A small self-supervised image encoder, trained from scratch.
Model: norm layernorm, activation swiglu.
Training: muon at rate 0.0025, 6100 steps, batches of 256.
Data: trained on photos with spoken descriptions (Open Images, Localized Narratives), 15.4 epochs.
Rows from block 6, named by matrix and row number. Rows with one number belong to one neuron. Each number is 50 + 12 x the weight over its row's rms, rounded and kept within 0 to 99. All counts start at 0. After the name is the row's rms in percent of the matrix's.
# gate: MLP gate (model.blocks.6.mlp.gate.weight, 512x192), inputs 0-95
# fc1: MLP up (model.blocks.6.mlp.fc1.weight, 512x192), inputs 0-95
# fc2: MLP down (model.blocks.6.mlp.fc2.weight, 192x512, transposed), outputs 0-95
gate.265 083:33 43 40 66 83 57 50 56 50 43 45 51 41 36 57 50 61 50 50 50 63 50 46 42 50 48 50 67 44 50 57 39 55 50 50 05 46 56 50 50 50 50 71 50 61 47 50 50 23 43 54 38 48 27 50 32 50 71 68 55 50 50 50 66 47 49 73 42 50 41 82 53 70 50 41 50 50 50 50 43 53 79 50 36 50 35 50 27 50 42 73 50 35 60 50 50
fc1.265 081:50 50 50 43 50 50 50 43 29 44 44 48 57 64 50 27 85 95 50 68 46 63 50 64 50 50 64 50 13 50 60 50 62 50 50 50 50 83 40 63 65 50 54 29 60 50 50 50 17 50 63 50 30 50 50 50 36 50 43 36 50 50 10 31 50 50 66 56 49 59 55 50 48 47 58 34 50 50 51 51 54 73 71 44 50 68 50 37 35 56 50 50 34 50 46 50
fc2.265 093:50 62 50 49 50 50 50 41 20 50 48 55 71 52 50 50 66 50 50 44 41 54 34 53 60 72 46 50 50 50 50 86 70 50 50 74 64 81 50 51 45 13 50 64 50 50 53 34 46 57 44 50 60 46 51 43 62 50 37 56 50 40 50 26 50 50 36 50 67 50 63 77 45 43 50 50 78 50 50 35 50 60 46 50 32 35 64 50 46 45 79 43 50 50 43 50
gate.266 124:57 50 57 50 63 62 60 44 74 38 59 46 19 63 97 50 51 50 50 67 50 50 47 53 70 50 54 53 59 60 51 34 35 50 46 60 29 65 64 33 50 50 48 67 47 64 50 48 70 46 77 50 54 35 21 50 50 37 50 59 87 27 64 55 54 81 48 50 50 50 46 53 50 84 62 50 50 49 50 43 61 64 63 50 66 50 37 54 50 50 43 53 62 54 57 61
fc1.266 120:50 80 14 57 50 50 44 50 48 34 38 50 74 52 35 61 30 57 64 54 63 50 55 34 27 27 33 50 57 31 65 61 70 61 69 50 25 32 50 48 41 50 50 50 50 65 54 51 37 52 32 35 50 48 50 44 50 57 59 39 50 45 29 47 32 23 66 65 43 38 46 50 50 44 50 50 81 67 50 61 48 50 46 61 50 50 56 50 41 50 37 50 50 50 45 50
fc2.266 141:38 26 65 39 50 40 44 48 53 50 50 69 52 40 42 83 50 55 50 47 64 38 69 50 50 49 57 45 50 31 50 28 63 28 59 41 44 50 62 44 47 76 34 48 42 52 37 49 46 61 55 47 50 45 37 39 42 47 58 41 70 62 42 42 57 66 53 22 44 50 32 35 50 43 48 57 56 41 50 34 43 45 39 50 50 48 30 49 42 50 68 49 30 76 45 57
gate.267 052:50 50 57 79 50 54 30 67 50 74 74 63 50 50 50 50 48 53 50 50 50 36 57 50 50 50 50 45 58 50 33 05 33 36 47 50 50 50 16 42 67 52 50 50 50 55 50 69 50 50 51 28 49 59 71 50 50 50 50 50 50 57 50 34 50 50 52 50 50 50 68 50 50 60 51 50 75 51 41 50 62 50 45 45 67 65 34 46 50 37 29 50 50 50 50 81
fc1.267 062:77 45 56 50 80 50 50 50 50 30 50 39 18 44 50 50 50 50 50 50 50 30 65 50 50 55 38 50 75 50 40 50 51 50 49 37 50 51 50 50 50 15 40 49 31 28 38 41 50 50 77 52 50 25 51 50 50 47 66 88 50 56 39 74 50 29 50 40 60 76 50 69 50 64 50 50 50 45 50 50 34 56 27 50 58 50 52 50 50 43 71 50 50 50 34 40
fc2.267 067:50 27 35 50 50 47 56 56 33 50 42 29 50 50 38 50 51 58 46 50 60 47 37 32 44 55 37 32 50 50 59 55 69 68 36 50 53 51 93 12 48 61 50 29 49 25 53 67 53 58 50 50 54 58 36 77 50 43 50 50 57 70 43 55 35 45 46 50 50 50 50 53 50 50 50 42 27 48 50 67 58 58 55 50 29 50 49 50 71 72 56 40 50 50 50 24
gate.268 114:45 36 67 50 50 40 50 54 39 50 63 49 50 50 51 56 51 27 53 50 45 50 81 62 40 50 43 50 50 52 48 56 45 48 45 57 50 53 93 47 33 50 86 16 50 53 49 42 56 62 51 50 50 28 38 43 50 48 50 52 67 44 50 44 33 43 49 50 50 50 33 39 60 50 31 53 24 50 50 48 50 50 45 61 61 63 50 11 44 43 54 55 50 90 50 50
fc1.268 098:54 50 44 64 54 50 54 50 71 50 50 27 50 50 50 50 64 73 50 20 36 50 50 41 59 83 43 53 48 52 47 47 45 50 68 52 71 50 50 50 50 50 59 50 58 50 52 63 45 46 50 50 30 59 20 50 56 61 59 50 48 56 21 50 50 50 64 59 50 50 50 25 87 45 50 47 45 50 37 48 50 50 50 69 50 50 08 50 24 50 50 50 31 84 58 50
fc2.268 113:57 50 18 33 54 75 51 37 67 56 55 65 45 45 47 57 40 59 50 66 45 50 56 62 67 54 70 28 66 63 44 74 50 70 42 51 43 40 50 52 55 38 50 69 63 50 42 48 47 40 43 50 50 50 56 63 31 49 60 43 50 50 63 54 71 56 49 50 50 50 63 49 65 49 50 22 50 60 50 50 71 65 32 37 59 49 36 50 41 52 50 53 42 35 42 76
gate.269 114:77 50 55 47 41 41 41 52 65 58 45 42 63 50 58 27 20 77 50 57 49 55 50 58 42 57 65 38 50 60 67 39 50 50 44 50 68 63 63 45 69 68 25 61 37 50 55 62 51 49 33 38 65 50 43 50 40 50 33 48 50 44 50 30 46 47 34 40 62 55 43 42 42 59 45 56 55 58 35 56 50 52 61 45 50 50 37 50 80 46 71 11 50 55 68 49
fc1.269 124:22 35 40 35 58 56 36 45 47 68 50 47 53 46 50 42 42 46 53 57 44 63 33 42 39 31 31 51 50 50 56 62 55 65 50 57 57 61 58 58 48 37 61 72 50 70 57 49 50 49 50 50 64 50 50 41 50 55 50 50 41 50 54 48 40 66 39 50 15 55 45 55 50 55 50 38 50 65 56 63 60 24 57 50 45 49 67 44 44 74 50 50 74 63 64 46
fc2.269 120:26 44 50 34 51 62 44 61 62 44 67 45 33 57 63 32 39 52 48 47 67 72 32 64 41 50 50 50 68 50 36 50 80 72 49 59 63 52 68 42 67 46 53 51 65 50 32 56 50 45 50 86 52 50 55 51 38 44 71 39 50 54 60 50 50 62 53 43 34 66 50 56 50 55 50 46 37 63 53 54 66 49 58 74 50 93 68 52 48 44 85 38 67 53 49 27
gate.270 135:72 58 48 40 52 65 33 46 57 51 82 49 27 48 41 36 50 47 58 50 53 50 67 50 50 62 53 08 56 56 53 50 45 49 50 42 44 38 15 33 47 69 65 55 40 49 53 73 34 38 45 55 76 42 50 53 24 50 50 52 39 44 40 50 63 48 56 47 68 50 47 43 50 42 42 61 50 45 34 37 50 39 55 65 50 50 50 45 50 37 30 43 45 51 47 50
fc1.270 144:66 51 57 39 50 60 23 50 50 53 68 55 43 50 58 58 50 34 60 74 38 53 69 69 67 68 32 13 42 48 45 70 62 43 50 41 23 63 29 69 50 59 60 50 45 45 43 60 49 63 41 60 50 57 43 66 31 47 50 59 35 50 50 50 47 50 50 59 38 55 50 57 48 50 38 53 30 40 54 50 63 37 50 50 61 78 50 50 37 50 38 65 44 74 58 39
fc2.270 141:66 46 26 50 40 47 77 45 50 45 30 50 63 47 58 62 55 52 51 22 45 54 04 49 42 51 62 74 61 67 50 30 50 73 61 56 73 49 65 43 46 46 31 71 45 52 51 26 50 47 54 66 55 34 55 46 50 58 51 46 50 69 66 45 51 55 38 45 38 50 50 50 49 51 50 50 62 50 31 45 33 55 57 50 33 17 50 64 62 52 53 48 45 26 50 61
gate.271 077:34 50 50 50 50 50 47 29 56 50 50 35 50 50 74 50 62 50 33 17 50 14 50 37 18 50 50 33 12 83 50 47 50 58 42 50 50 50 50 50 72 50 79 50 50 50 33 53 32 50 50 61 87 50 50 29 85 50 50 50 64 50 54 50 50 50 35 33 50 44 72 50 50 50 50 50 50 71 50 68 50 50 50 50 50 62 50 50 50 50 50 47 50 50 57 59
fc1.271 078:52 42 53 58 49 50 99 50 50 59 35 58 50 50 23 50 60 29 50 50 34 82 67 50 50 63 50 18 25 50 50 65 33 50 50 69 69 50 69 49 50 78 50 24 63 50 50 50 50 50 50 50 31 33 47 50 50 50 53 50 50 33 50 38 43 50 39 50 46 50 44 50 45 50 50 49 50 50 31 60 77 29 73 50 61 50 50 46 83 45 25 50 42 50 43 61
fc2.271 076:58 54 43 50 50 50 73 50 50 50 50 50 50 71 42 50 50 42 50 09 55 50 52 50 70 40 58 58 41 50 50 58 44 50 50 66 50 50 50 56 50 41 50 55 50 50 44 67 50 52 50 91 79 50 32 50 59 37 55 39 50 50 50 45 42 38 50 50 46 50 50 37 33 49 45 48 53 50 50 50 35 56 56 50 50 44 40 49 57 50 50 18 50 56 18 12
gate.272 106:34 42 33 84 81 34 80 63 42 29 60 74 49 50 63 27 66 48 65 38 53 50 50 50 48 57 50 46 53 52 36 24 60 50 81 60 52 21 50 47 60 46 30 45 61 49 50 50 29 50 50 50 49 45 55 50 48 82 54 64 38 50 45 57 50 18 41 50 41 43 51 50 67 26 47 72 25 59 35 42 36 50 50 50 65 45 38 50 47 54 50 52 50 33 32 50
fc1.272 104:50 46 66 56 69 40 41 50 48 58 27 80 50 50 50 73 50 50 50 50 26 62 67 55 70 46 50 53 65 50 75 50 67 40 64 37 50 29 37 33 35 70 50 57 48 51 44 47 50 39 36 57 48 35 46 58 49 70 51 43 45 44 32 50 45 55 49 60 50 50 67 58 31 50 41 65 81 53 60 50 50 45 50 53 50 50 40 50 59 29 10 50 30 58 38 52
fc2.272 118:33 51 67 40 50 58 44 42 67 56 54 34 51 57 26 49 53 50 50 55 44 31 55 55 40 50 63 50 34 42 79 54 50 32 26 50 50 62 60 50 50 44 39 31 39 69 56 41 55 50 47 36 70 40 39 56 43 47 50 50 50 72 39 55 62 44 38 21 49 77 43 50 70 58 43 28 50 57 50 73 25 64 47 50 48 59 60 52 46 47 66 40 42 50 45 50
gate.273 064:35 50 50 21 50 50 24 49 50 50 50 50 66 50 50 50 55 54 46 50 50 50 23 50 58 34 50 60 17 54 50 50 63 28 08 50 47 52 30 48 50 38 45 50 48 22 43 66 50 50 46 50 72 52 50 50 57 50 63 28 54 34 69 50 44 43 50 50 50 42 39 50 50 71 50 50 41 50 50 77 63 50 28 75 50 50 66 31 50 31 48 50 50 50 48 52
fc1.273 070:50 63 50 50 41 15 51 50 50 46 50 45 50 50 54 48 51 43 30 50 23 32 61 50 48 45 50 83 37 50 22 65 47 62 49 50 53 50 36 30 54 53 42 50 47 50 45 50 45 29 50 50 47 55 50 50 41 50 73 50 40 31 61 47 34 69 35 50 30 50 53 50 72 55 50 50 55 50 50 30 50 50 58 45 50 50 50 50 46 50 50 50 83 50 57 50
fc2.273 071:31 47 50 73 24 45 63 25 39 58 44 50 30 50 30 50 86 56 50 59 50 20 72 40 52 55 50 27 50 50 50 49 50 62 52 64 49 51 48 57 43 34 50 25 50 55 27 33 50 60 41 50 24 50 50 50 70 50 49 54 75 60 50 43 51 50 40 50 84 68 32 50 43 53 45 52 72 50 50 50 52 50 50 50 50 23 85 50 50 51 52 44 50 68 58 44
gate.274 117:92 55 69 49 50 50 50 40 62 54 50 47 75 50 50 50 68 51 55 57 36 50 50 62 40 50 50 62 66 36 43 62 50 50 32 68 47 53 31 50 50 50 54 50 53 72 45 38 56 58 50 43 50 47 43 38 58 46 61 50 50 66 37 40 61 85 50 35 49 50 47 50 50 35 54 59 82 61 50 56 47 49 47 35 35 27 64 50 68 51 63 50 49 39 33 49
fc1.274 123:71 47 65 35 50 48 54 58 40 50 19 40 68 50 49 52 50 50 45 50 50 58 32 56 50 48 42 50 65 42 50 66 39 70 50 57 50 58 50 33 50 70 41 50 54 66 50 50 50 50 50 56 41 41 50 56 44 50 50 56 49 76 62 55 55 79 50 47 50 40 36 50 06 41 46 34 55 50 54 50 50 50 56 49 50 50 50 48 57 49 54 53 52 62 50 58
fc2.274 121:36 15 42 48 56 21 68 64 45 51 50 47 58 63 52 50 46 50 50 06 55 53 57 46 56 50 42 50 77 52 59 50 43 50 50 56 56 45 21 61 50 45 47 59 50 79 36 48 66 38 67 57 38 35 35 49 38 56 39 53 61 50 37 47 28 49 35 40 76 49 50 49 50 61 42 32 39 33 50 50 38 59 32 85 49 50 57 39 61 35 50 51 50 46 50 57
gate.275 096:66 50 29 41 50 67 50 50 64 41 50 63 80 50 50 56 64 48 25 56 24 50 50 50 50 48 53 54 50 65 50 50 50 15 50 50 37 58 71 50 50 50 40 74 42 47 23 54 37 37 64 50 57 81 41 50 11 50 50 60 62 50 50 50 43 50 52 24 59 50 73 50 34 50 62 50 26 50 69 38 50 47 44 35 50 46 41 50 50 50 50 78 50 49 45 37
fc1.275 092:50 50 50 50 50 50 72 30 50 46 35 50 31 20 52 50 26 49 50 50 65 34 50 50 50 40 74 54 53 41 50 50 62 50 36 83 17 63 78 50 50 48 50 51 39 45 45 50 60 69 43 53 47 50 59 32 65 21 32 50 76 63 50 68 50 50 48 38 47 45 26 43 52 50 50 44 50 71 55 50 50 75 78 50 30 50 44 53 50 16 50 81 50 50 48 50
fc2.275 111:50 50 36 48 50 54 29 58 50 60 50 55 53 50 64 55 50 36 45 50 45 50 63 26 50 66 50 50 42 63 39 54 50 22 77 50 75 43 78 51 58 50 50 46 26 50 41 64 62 26 50 77 61 73 27 50 20 57 57 36 59 50 46 50 32 38 67 50 68 52 53 50 36 50 69 73 40 46 55 42 58 46 55 48 39 40 50 32 75 50 43 69 33 50 62 36
gate.276 066:50 52 26 50 50 50 50 29 24 50 66 50 53 41 14 50 50 50 73 50 50 78 50 40 50 50 50 62 53 50 50 50 53 50 50 50 36 50 38 82 50 70 49 50 84 50 72 47 75 50 50 44 50 37 50 44 08 50 24 50 58 51 37 54 45 63 45 33 49 80 52 50 44 45 50 46 50 50 50 35 50 54 57 68 39 50 44 50 36 50 34 50 70 36 50 77
fc1.276 065:70 54 84 50 68 50 50 71 67 50 47 50 50 58 50 30 50 36 30 50 26 29 58 64 50 50 41 50 37 48 68 66 50 64 50 50 58 50 58 50 50 50 50 46 14 50 40 60 34 50 64 48 46 50 50 60 75 70 54 43 21 47 50 58 50 50 50 62 62 23 50 23 50 11 69 38 50 62 85 50 66 50 50 51 50 60 52 66 50 50 50 69 50 50 50 60
fc2.276 074:50 50 50 50 50 41 57 41 55 64 24 49 35 28 50 39 55 50 33 50 61 54 50 31 65 50 51 39 49 47 50 31 79 50 50 50 50 51 67 33 50 50 70 50 50 34 48 37 23 59 35 99 54 50 50 35 51 28 50 50 50 50 50 50 61 62 77 45 50 34 46 58 67 50 75 50 50 49 50 80 50 51 41 26 50 41 66 58 82 50 65 50 45 50 76 50
gate.277 119:50 50 51 17 44 46 50 46 48 48 64 50 48 45 50 67 50 45 50 50 53 50 55 67 23 58 19 62 48 43 65 50 50 30 50 50 55 30 50 52 39 50 60 61 45 61 37 50 51 81 42 54 59 43 50 58 34 35 51 46 50 50 42 50 29 50 50 50 45 46 50 59 45 68 50 68 38 29 60 65 50 56 48 66 50 31 59 30 62 50 50 41 49 34 50 61
fc1.277 124:60 50 49 38 70 34 37 16 15 42 33 50 50 41 50 42 46 11 50 44 68 42 50 50 57 50 72 52 67 52 50 59 78 48 65 54 80 36 50 58 48 46 50 55 58 50 45 50 50 35 32 59 52 50 50 61 29 40 39 52 67 32 64 44 64 50 53 58 49 34 50 50 48 53 66 72 50 50 45 46 46 53 46 36 46 28 30 39 42 37 44 51 34 54 50 62
fc2.277 123:50 58 58 50 50 46 43 50 50 50 50 48 25 48 29 54 44 59 50 51 71 47 34 40 44 20 54 57 69 70 52 20 49 40 50 58 57 66 40 64 50 71 50 50 50 45 66 36 61 47 44 56 50 50 53 50 62 28 38 65 58 50 33 60 58 55 38 50 50 34 39 64 59 60 53 50 37 46 14 33 42 69 50 30 72 50 34 33 29 50 50 53 44 64 55 39
gate.278 014:50 47 50 74 80 46 50 34 53 50 53 50 50 50 82 53 35 57 33 50 50 50 50 37 40 35 50 69 77 37 54 50 50 47 50 50 50 38 45 41 56 50 83 22 57 19 54 54 74 50 60 54 59 38 50 43 50 42 53 50 57 36 50 61 50 50 50 72 61 50 42 53 39 55 38 26 12 32 25 50 49 52 63 50 26 50 69 50 62 55 71 42 42 50 77 50
fc1.278 012:62 37 69 50 50 60 50 50 40 50 60 46 57 50 50 72 53 50 36 50 50 50 30 50 44 58 50 28 50 40 58 36 50 29 42 50 49 19 50 50 50 35 47 50 50 50 57 43 50 69 50 38 66 40 50 50 67 38 41 61 50 33 50 73 31 61 45 50 38 50 50 54 50 50 45 46 48 21 23 36 56 50 56 50 49 58 60 50 45 31 70 50 50 38 50 50
fc2.278 015:50 56 36 50 38 79 50 50 50 50 50 50 50 50 05 50 50 50 79 50 50 50 28 52 50 48 50 50 46 50 50 45 49 50 50 50 34 73 50 72 50 69 38 77 63 74 57 50 28 74 50 49 29 73 50 50 50 50 30 64 37 50 31 50 49 50 55 23 57 50 50 49 50 50 50 50 69 81 50 50 50 50 50 50 50 50 19 64 50 43 50 58 50 58 50 46
gate.280 007:68 31 34 50 63 67 42 39 58 50 50 41 50 54 50 57 33 69 76 50 50 44 50 50 45 69 63 24 50 36 31 50 55 64 44 36 50 57 50 46 62 31 58 40 66 41 27 44 50 42 29 65 72 67 70 50 64 23 44 64 62 38 50 28 73 50 50 61 59 35 50 62 50 41 44 44 58 38 43 38 55 56 50 36 50 51 30 50 50 32 50 64 34 50 31 54
fc1.280 008:75 46 43 60 64 44 73 50 57 59 37 40 58 33 45 47 54 50 39 50 48 64 50 43 50 50 49 50 50 50 26 50 65 61 50 34 50 34 43 50 50 31 52 25 59 46 50 50 39 26 95 57 62 62 76 53 50 35 42 68 59 48 50 60 62 34 50 56 43 54 66 50 50 50 50 37 62 60 67 28 46 33 46 42 66 45 50 44 66 39 61 67 50 37 32 35
fc2.280 005:50 53 50 50 50 29 50 42 50 69 45 50 72 47 50 50 48 60 66 68 50 64 23 44 50 50 50 72 50 24 50 50 50 29 50 50 71 51 64 04 52 50 50 17 50 50 50 50 70 50 66 76 80 46 50 50 41 50 27 50 53 50 37 64 66 50 38 72 50 68 82 52 50 50 50 70 50 66 50 50 50 50 50 50 31 50 45 50 65 50 50 50 50 50 50 50
gate.281 009:60 41 66 64 40 38 50 50 37 54 40 59 50 50 50 18 72 50 50 58 54 67 57 37 47 66 66 50 60 50 50 40 59 50 44 61 70 32 58 43 50 50 25 50 50 50 31 38 51 50 54 54 63 65 50 50 52 48 50 36 50 42 72 65 59 50 34 41 50 59 72 56 54 33 41 37 50 59 30 75 41 58 29 42 42 50 50 39 42 50 74 35 68 64 28 43
fc1.281 008:42 31 45 42 60 46 24 64 51 73 29 34 65 50 42 64 79 11 57 58 56 46 50 37 26 39 39 31 43 68 50 39 50 50 54 22 63 50 47 31 46 41 54 43 60 60 50 43 65 33 37 42 18 54 50 46 50 50 57 57 36 70 31 50 60 59 50 76 32 53 50 56 32 50 50 50 41 34 43 67 50 50 43 50 31 33 50 57 42 37 71 50 50 50 50 70
fc2.281 005:66 17 55 50 30 68 66 42 45 50 49 61 48 50 50 32 50 33 50 50 50 50 27 27 66 50 50 37 50 50 64 50 64 32 68 50 50 58 48 38 35 50 50 50 18 57 27 50 43 50 50 50 67 64 50 63 50 50 29 50 77 30 58 50 50 47 52 50 43 82 50 69 50 50 43 50 50 50 50 50 41 50 50 30 45 33 50 17 17 50 50 28 78 52 64 50
gate.282 010:34 47 50 50 37 52 50 50 80 50 48 51 50 50 55 50 43 69 32 62 50 75 48 43 50 43 45 30 50 50 53 50 84 58 45 50 50 37 70 56 29 50 50 50 50 50 38 73 50 80 47 50 50 50 38 67 50 50 57 50 34 55 50 42 56 43 43 50 50 46 50 50 50 70 58 62 58 26 63 30 55 50 50 48 50 52 50 50 58 53 50 67 50 32 46 64
fc1.282 012:71 17 31 50 61 50 50 50 61 70 50 39 74 37 38 34 63 58 50 50 40 50 55 50 40 53 57 50 50 52 50 50 50 43 50 60 44 52 72 50 50 48 69 30 38 71 41 34 50 47 50 50 71 44 67 50 50 52 70 50 52 20 50 50 41 75 50 37 59 50 50 68 45 62 50 66 50 42 61 50 50 50 21 50 50 65 50 50 50 50 29 37 50 50 62 50
fc2.282 011:72 85 50 67 50 50 50 50 35 69 50 54 70 51 50 50 50 29 50 63 45 58 50 50 43 59 50 47 78 46 50 50 33 50 52 69 50 35 21 50 50 50 50 50 50 50 50 21 49 00 52 65 50 31 50 67 50 50 50 50 50 51 55 50 50 50 45 84 50 48 45 66 50 50 50 46 50 50 50 82 49 43 50 50 75 50 50 52 50 64 50 48 50 50 50 38
gate.283 106:50 67 50 50 46 50 60 56 35 42 67 50 32 69 25 50 49 64 23 74 40 50 41 22 50 53 50 50 24 35 46 62 23 37 62 36 56 38 50 58 50 61 27 60 83 47 42 59 48 62 32 54 50 58 50 59 40 37 50 50 20 50 58 52 50 56 47 36 51 59 50 53 51 50 50 57 55 49 50 63 59 60 42 50 30 54 50 55 61 43 78 32 50 38 50 39
fc1.283 114:39 38 83 39 50 48 42 69 50 50 54 49 33 50 61 38 68 59 51 26 32 75 41 46 51 61 38 50 54 49 28 70 54 62 24 27 80 60 67 52 50 44 25 51 82 50 59 35 18 58 57 29 50 65 47 69 50 50 56 53 43 50 56 73 57 50 50 31 50 50 50 51 62 50 50 66 50 57 59 77 53 10 54 32 50 54 63 41 55 40 50 50 50 29 50 50
fc2.283 117:47 44 62 68 46 50 29 64 56 50 60 35 50 18 49 42 57 42 50 43 24 50 77 50 62 36 60 52 50 36 53 44 14 50 50 50 49 54 53 65 50 35 50 56 65 78 50 48 31 50 50 25 57 70 39 55 29 61 50 55 51 58 45 50 46 47 46 50 61 73 32 59 50 49 40 45 53 50 43 60 19 50 50 53 90 50 63 50 60 50 64 37 50 38 43 50
gate.284 120:43 47 30 50 50 50 51 69 51 38 42 50 75 45 48 49 50 50 66 26 50 50 50 46 50 50 50 50 44 76 50 43 64 65 53 62 62 55 50 50 13 43 54 71 50 47 30 37 61 50 64 58 38 45 42 45 50 80 53 79 46 60 58 28 72 59 43 57 65 28 45 34 21 50 50 27 54 89 20 40 28 57 50 63 52 50 43 67 59 36 54 63 42 25 45 50
fc1.284 119:50 47 85 82 50 50 67 35 37 30 29 50 50 33 39 42 48 44 50 76 37 53 50 62 50 50 44 35 58 39 32 53 60 47 46 41 52 60 44 50 68 50 41 50 50 50 46 67 50 39 38 51 57 48 60 62 37 50 50 50 33 45 58 87 43 50 50 40 30 43 57 50 55 57 50 64 50 50 51 51 50 69 59 23 50 24 50 50 62 59 42 50 64 47 50 46
fc2.284 107:36 70 39 68 50 74 66 49 37 36 54 44 34 30 48 38 38 66 50 31 57 80 50 48 54 54 65 50 49 44 64 50 50 59 46 45 50 64 36 50 46 57 38 50 72 44 50 44 34 36 47 50 50 44 35 50 50 75 54 49 47 50 50 35 63 42 50 54 56 27 50 50 53 33 39 35 50 50 20 39 52 78 46 50 38 43 69 36 43 45 71 61 50 50 58 50
gate.285 140:50 19 37 25 64 54 54 53 42 67 23 50 33 46 38 58 61 44 46 61 55 45 44 44 48 50 28 56 52 47 37 41 40 43 58 47 60 56 50 50 55 56 76 46 65 48 49 57 61 76 51 50 33 50 39 67 45 56 48 45 32 62 47 48 37 50 56 50 53 51 65 51 39 71 64 38 21 50 50 47 69 30 24 55 58 47 76 50 55 50 48 50 39 59 50 64
fc1.285 127:48 58 50 64 66 49 36 42 64 44 55 50 38 59 66 50 50 65 37 79 58 58 50 40 72 23 56 50 50 43 46 50 61 50 48 49 24 32 42 50 35 43 46 48 67 39 37 23 50 33 67 52 41 55 53 72 33 50 50 30 38 40 74 39 42 68 55 86 66 42 40 36 54 41 50 50 50 50 51 50 46 39 59 50 50 47 50 47 57 40 46 50 54 34 50 52
fc2.285 134:55 30 73 59 50 46 54 30 50 38 50 33 46 57 68 36 49 65 61 45 67 49 71 50 62 43 60 50 36 32 48 50 40 61 76 50 50 47 50 56 50 31 23 55 60 41 37 53 50 50 50 37 34 57 76 51 48 61 47 38 36 57 50 31 61 55 60 51 50 82 37 51 75 47 50 33 34 60 51 62 60 50 47 51 56 36 54 42 60 48 55 56 66 56 49 28
gate.286 010:34 50 44 50 57 31 55 53 55 72 79 62 50 50 34 27 50 50 50 65 47 46 46 35 65 50 50 43 54 44 56 66 59 44 54 58 39 67 29 73 50 53 45 50 50 27 56 50 45 50 50 36 78 50 56 42 36 66 50 28 55 62 68 50 50 63 43 50 50 81 38 50 35 50 58 50 50 39 50 50 50 46 33 52 30 50 50 39 50 42 36 36 65 65 50 58
fc1.286 010:60 50 60 48 29 57 65 42 74 47 43 50 50 50 50 62 62 50 33 50 50 32 64 65 78 50 46 73 75 57 50 53 67 50 50 64 50 34 72 50 35 42 62 73 41 71 50 42 50 34 76 40 41 57 47 56 39 50 71 66 74 61 39 50 63 36 50 47 70 50 66 50 54 69 50 47 50 50 50 50 33 50 39 42 58 40 60 60 21 50 43 50 50 25 55 59
fc2.286 008:27 62 50 50 82 50 50 28 65 50 66 50 67 73 50 50 25 50 53 50 63 33 40 29 53 50 30 50 50 50 50 50 50 63 50 56 50 50 50 56 50 35 61 50 50 29 64 50 40 43 50 50 50 44 39 27 50 50 50 44 58 50 50 67 69 50 50 50 44 57 50 18 50 63 76 53 50 50 31 50 63 50 51 38 25 39 43 50 50 30 50 50 93 50 50 50
gate.288 131:50 56 40 57 50 50 63 71 64 50 20 54 69 42 53 44 47 50 73 47 50 50 38 56 54 41 44 46 78 44 68 65 37 46 50 59 35 37 56 51 73 43 30 49 50 59 81 71 28 66 73 37 46 43 58 64 47 68 50 50 48 45 59 37 48 62 50 63 33 38 46 45 80 50 35 36 64 43 50 58 80 49 50 56 54 37 47 50 45 66 79 28 43 50 41 50
fc1.288 140:74 42 31 69 39 23 55 50 49 83 38 58 59 50 50 60 31 46 63 33 52 67 50 61 60 35 62 46 50 55 43 55 50 50 44 50 38 17 42 50 59 58 50 41 50 67 64 54 50 48 50 71 44 35 50 50 54 55 58 54 34 46 57 42 44 38 44 42 53 49 21 69 76 42 37 50 50 36 54 35 51 41 56 54 51 43 77 41 50 50 76 48 49 29 50 18
fc2.288 113:88 61 50 50 54 39 58 45 73 42 50 42 33 50 64 54 52 65 37 68 28 45 51 51 45 61 50 54 40 52 50 45 54 46 50 33 63 55 63 61 18 60 54 50 50 49 63 35 50 42 36 65 45 33 34 45 58 53 66 50 64 52 51 37 75 45 50 57 47 26 50 67 61 38 33 38 43 39 43 50 66 51 30 33 58 60 46 55 23 37 42 64 54 50 46 60
gate.289 116:42 50 77 50 58 57 39 21 53 39 50 50 38 50 50 50 68 50 61 41 52 65 57 42 42 50 50 50 34 48 50 42 50 30 56 75 36 49 48 47 50 50 50 51 62 50 41 32 63 56 61 72 49 47 50 85 65 55 38 50 16 43 50 30 50 33 44 50 50 26 56 44 45 49 84 39 51 63 66 68 41 47 50 43 50 50 56 64 54 50 34 70 58 57 53 43
fc1.289 115:50 53 55 87 50 38 67 45 45 74 50 21 69 50 50 61 53 50 52 41 47 43 59 60 27 76 50 50 62 38 50 56 46 38 50 56 50 50 50 58 48 78 59 31 41 48 27 58 50 44 47 50 50 46 57 50 75 42 46 50 53 50 21 61 50 43 37 50 41 50 44 34 50 50 48 50 50 50 63 56 72 50 35 62 38 50 34 50 50 48 37 45 31 61 79 35
fc2.289 118:43 50 44 55 46 56 42 50 65 69 87 50 59 36 78 31 65 62 31 39 70 65 50 60 45 46 50 50 71 42 37 72 48 34 35 57 58 50 42 50 58 77 50 46 77 47 65 66 63 42 53 37 50 38 50 50 60 64 50 55 43 50 69 50 31 48 70 50 50 42 50 50 50 47 56 66 50 55 62 50 52 39 27 46 39 48 33 48 39 54 50 61 51 45 54 50
gate.290 058:50 23 40 46 50 37 35 50 37 50 73 50 50 50 64 50 50 47 80 80 59 50 40 66 99 37 23 38 50 81 55 50 50 34 48 75 78 51 50 34 50 50 54 50 57 50 35 55 50 50 50 40 27 50 55 50 38 50 37 26 50 50 46 32 22 50 72 50 64 53 50 50 33 50 78 50 50 50 50 50 50 62 46 50 50 50 42 56 24 50 50 48 71 53 34 12
fc1.290 056:37 50 38 50 60 50 47 50 50 50 65 50 50 52 50 50 50 74 57 80 50 75 49 50 50 50 50 52 58 54 31 50 23 25 50 54 48 81 70 50 67 50 76 50 29 49 48 55 23 50 50 81 60 88 40 50 56 46 50 50 30 50 46 46 50 50 62 13 79 70 50 50 37 50 68 50 61 44 49 58 50 43 39 50 19 70 37 50 50 22 50 51 50 50 52 18
fc2.290 069:50 70 53 41 50 50 70 46 50 54 41 50 50 50 27 34 36 50 51 53 50 31 76 39 27 47 67 50 35 32 55 50 74 50 50 50 31 56 35 50 47 41 60 52 58 45 58 37 50 50 50 87 96 50 23 53 76 50 29 50 50 50 50 29 49 62 50 62 42 32 50 50 55 50 50 50 31 60 50 61 64 50 50 50 50 43 50 50 71 50 54 34 65 56 57 50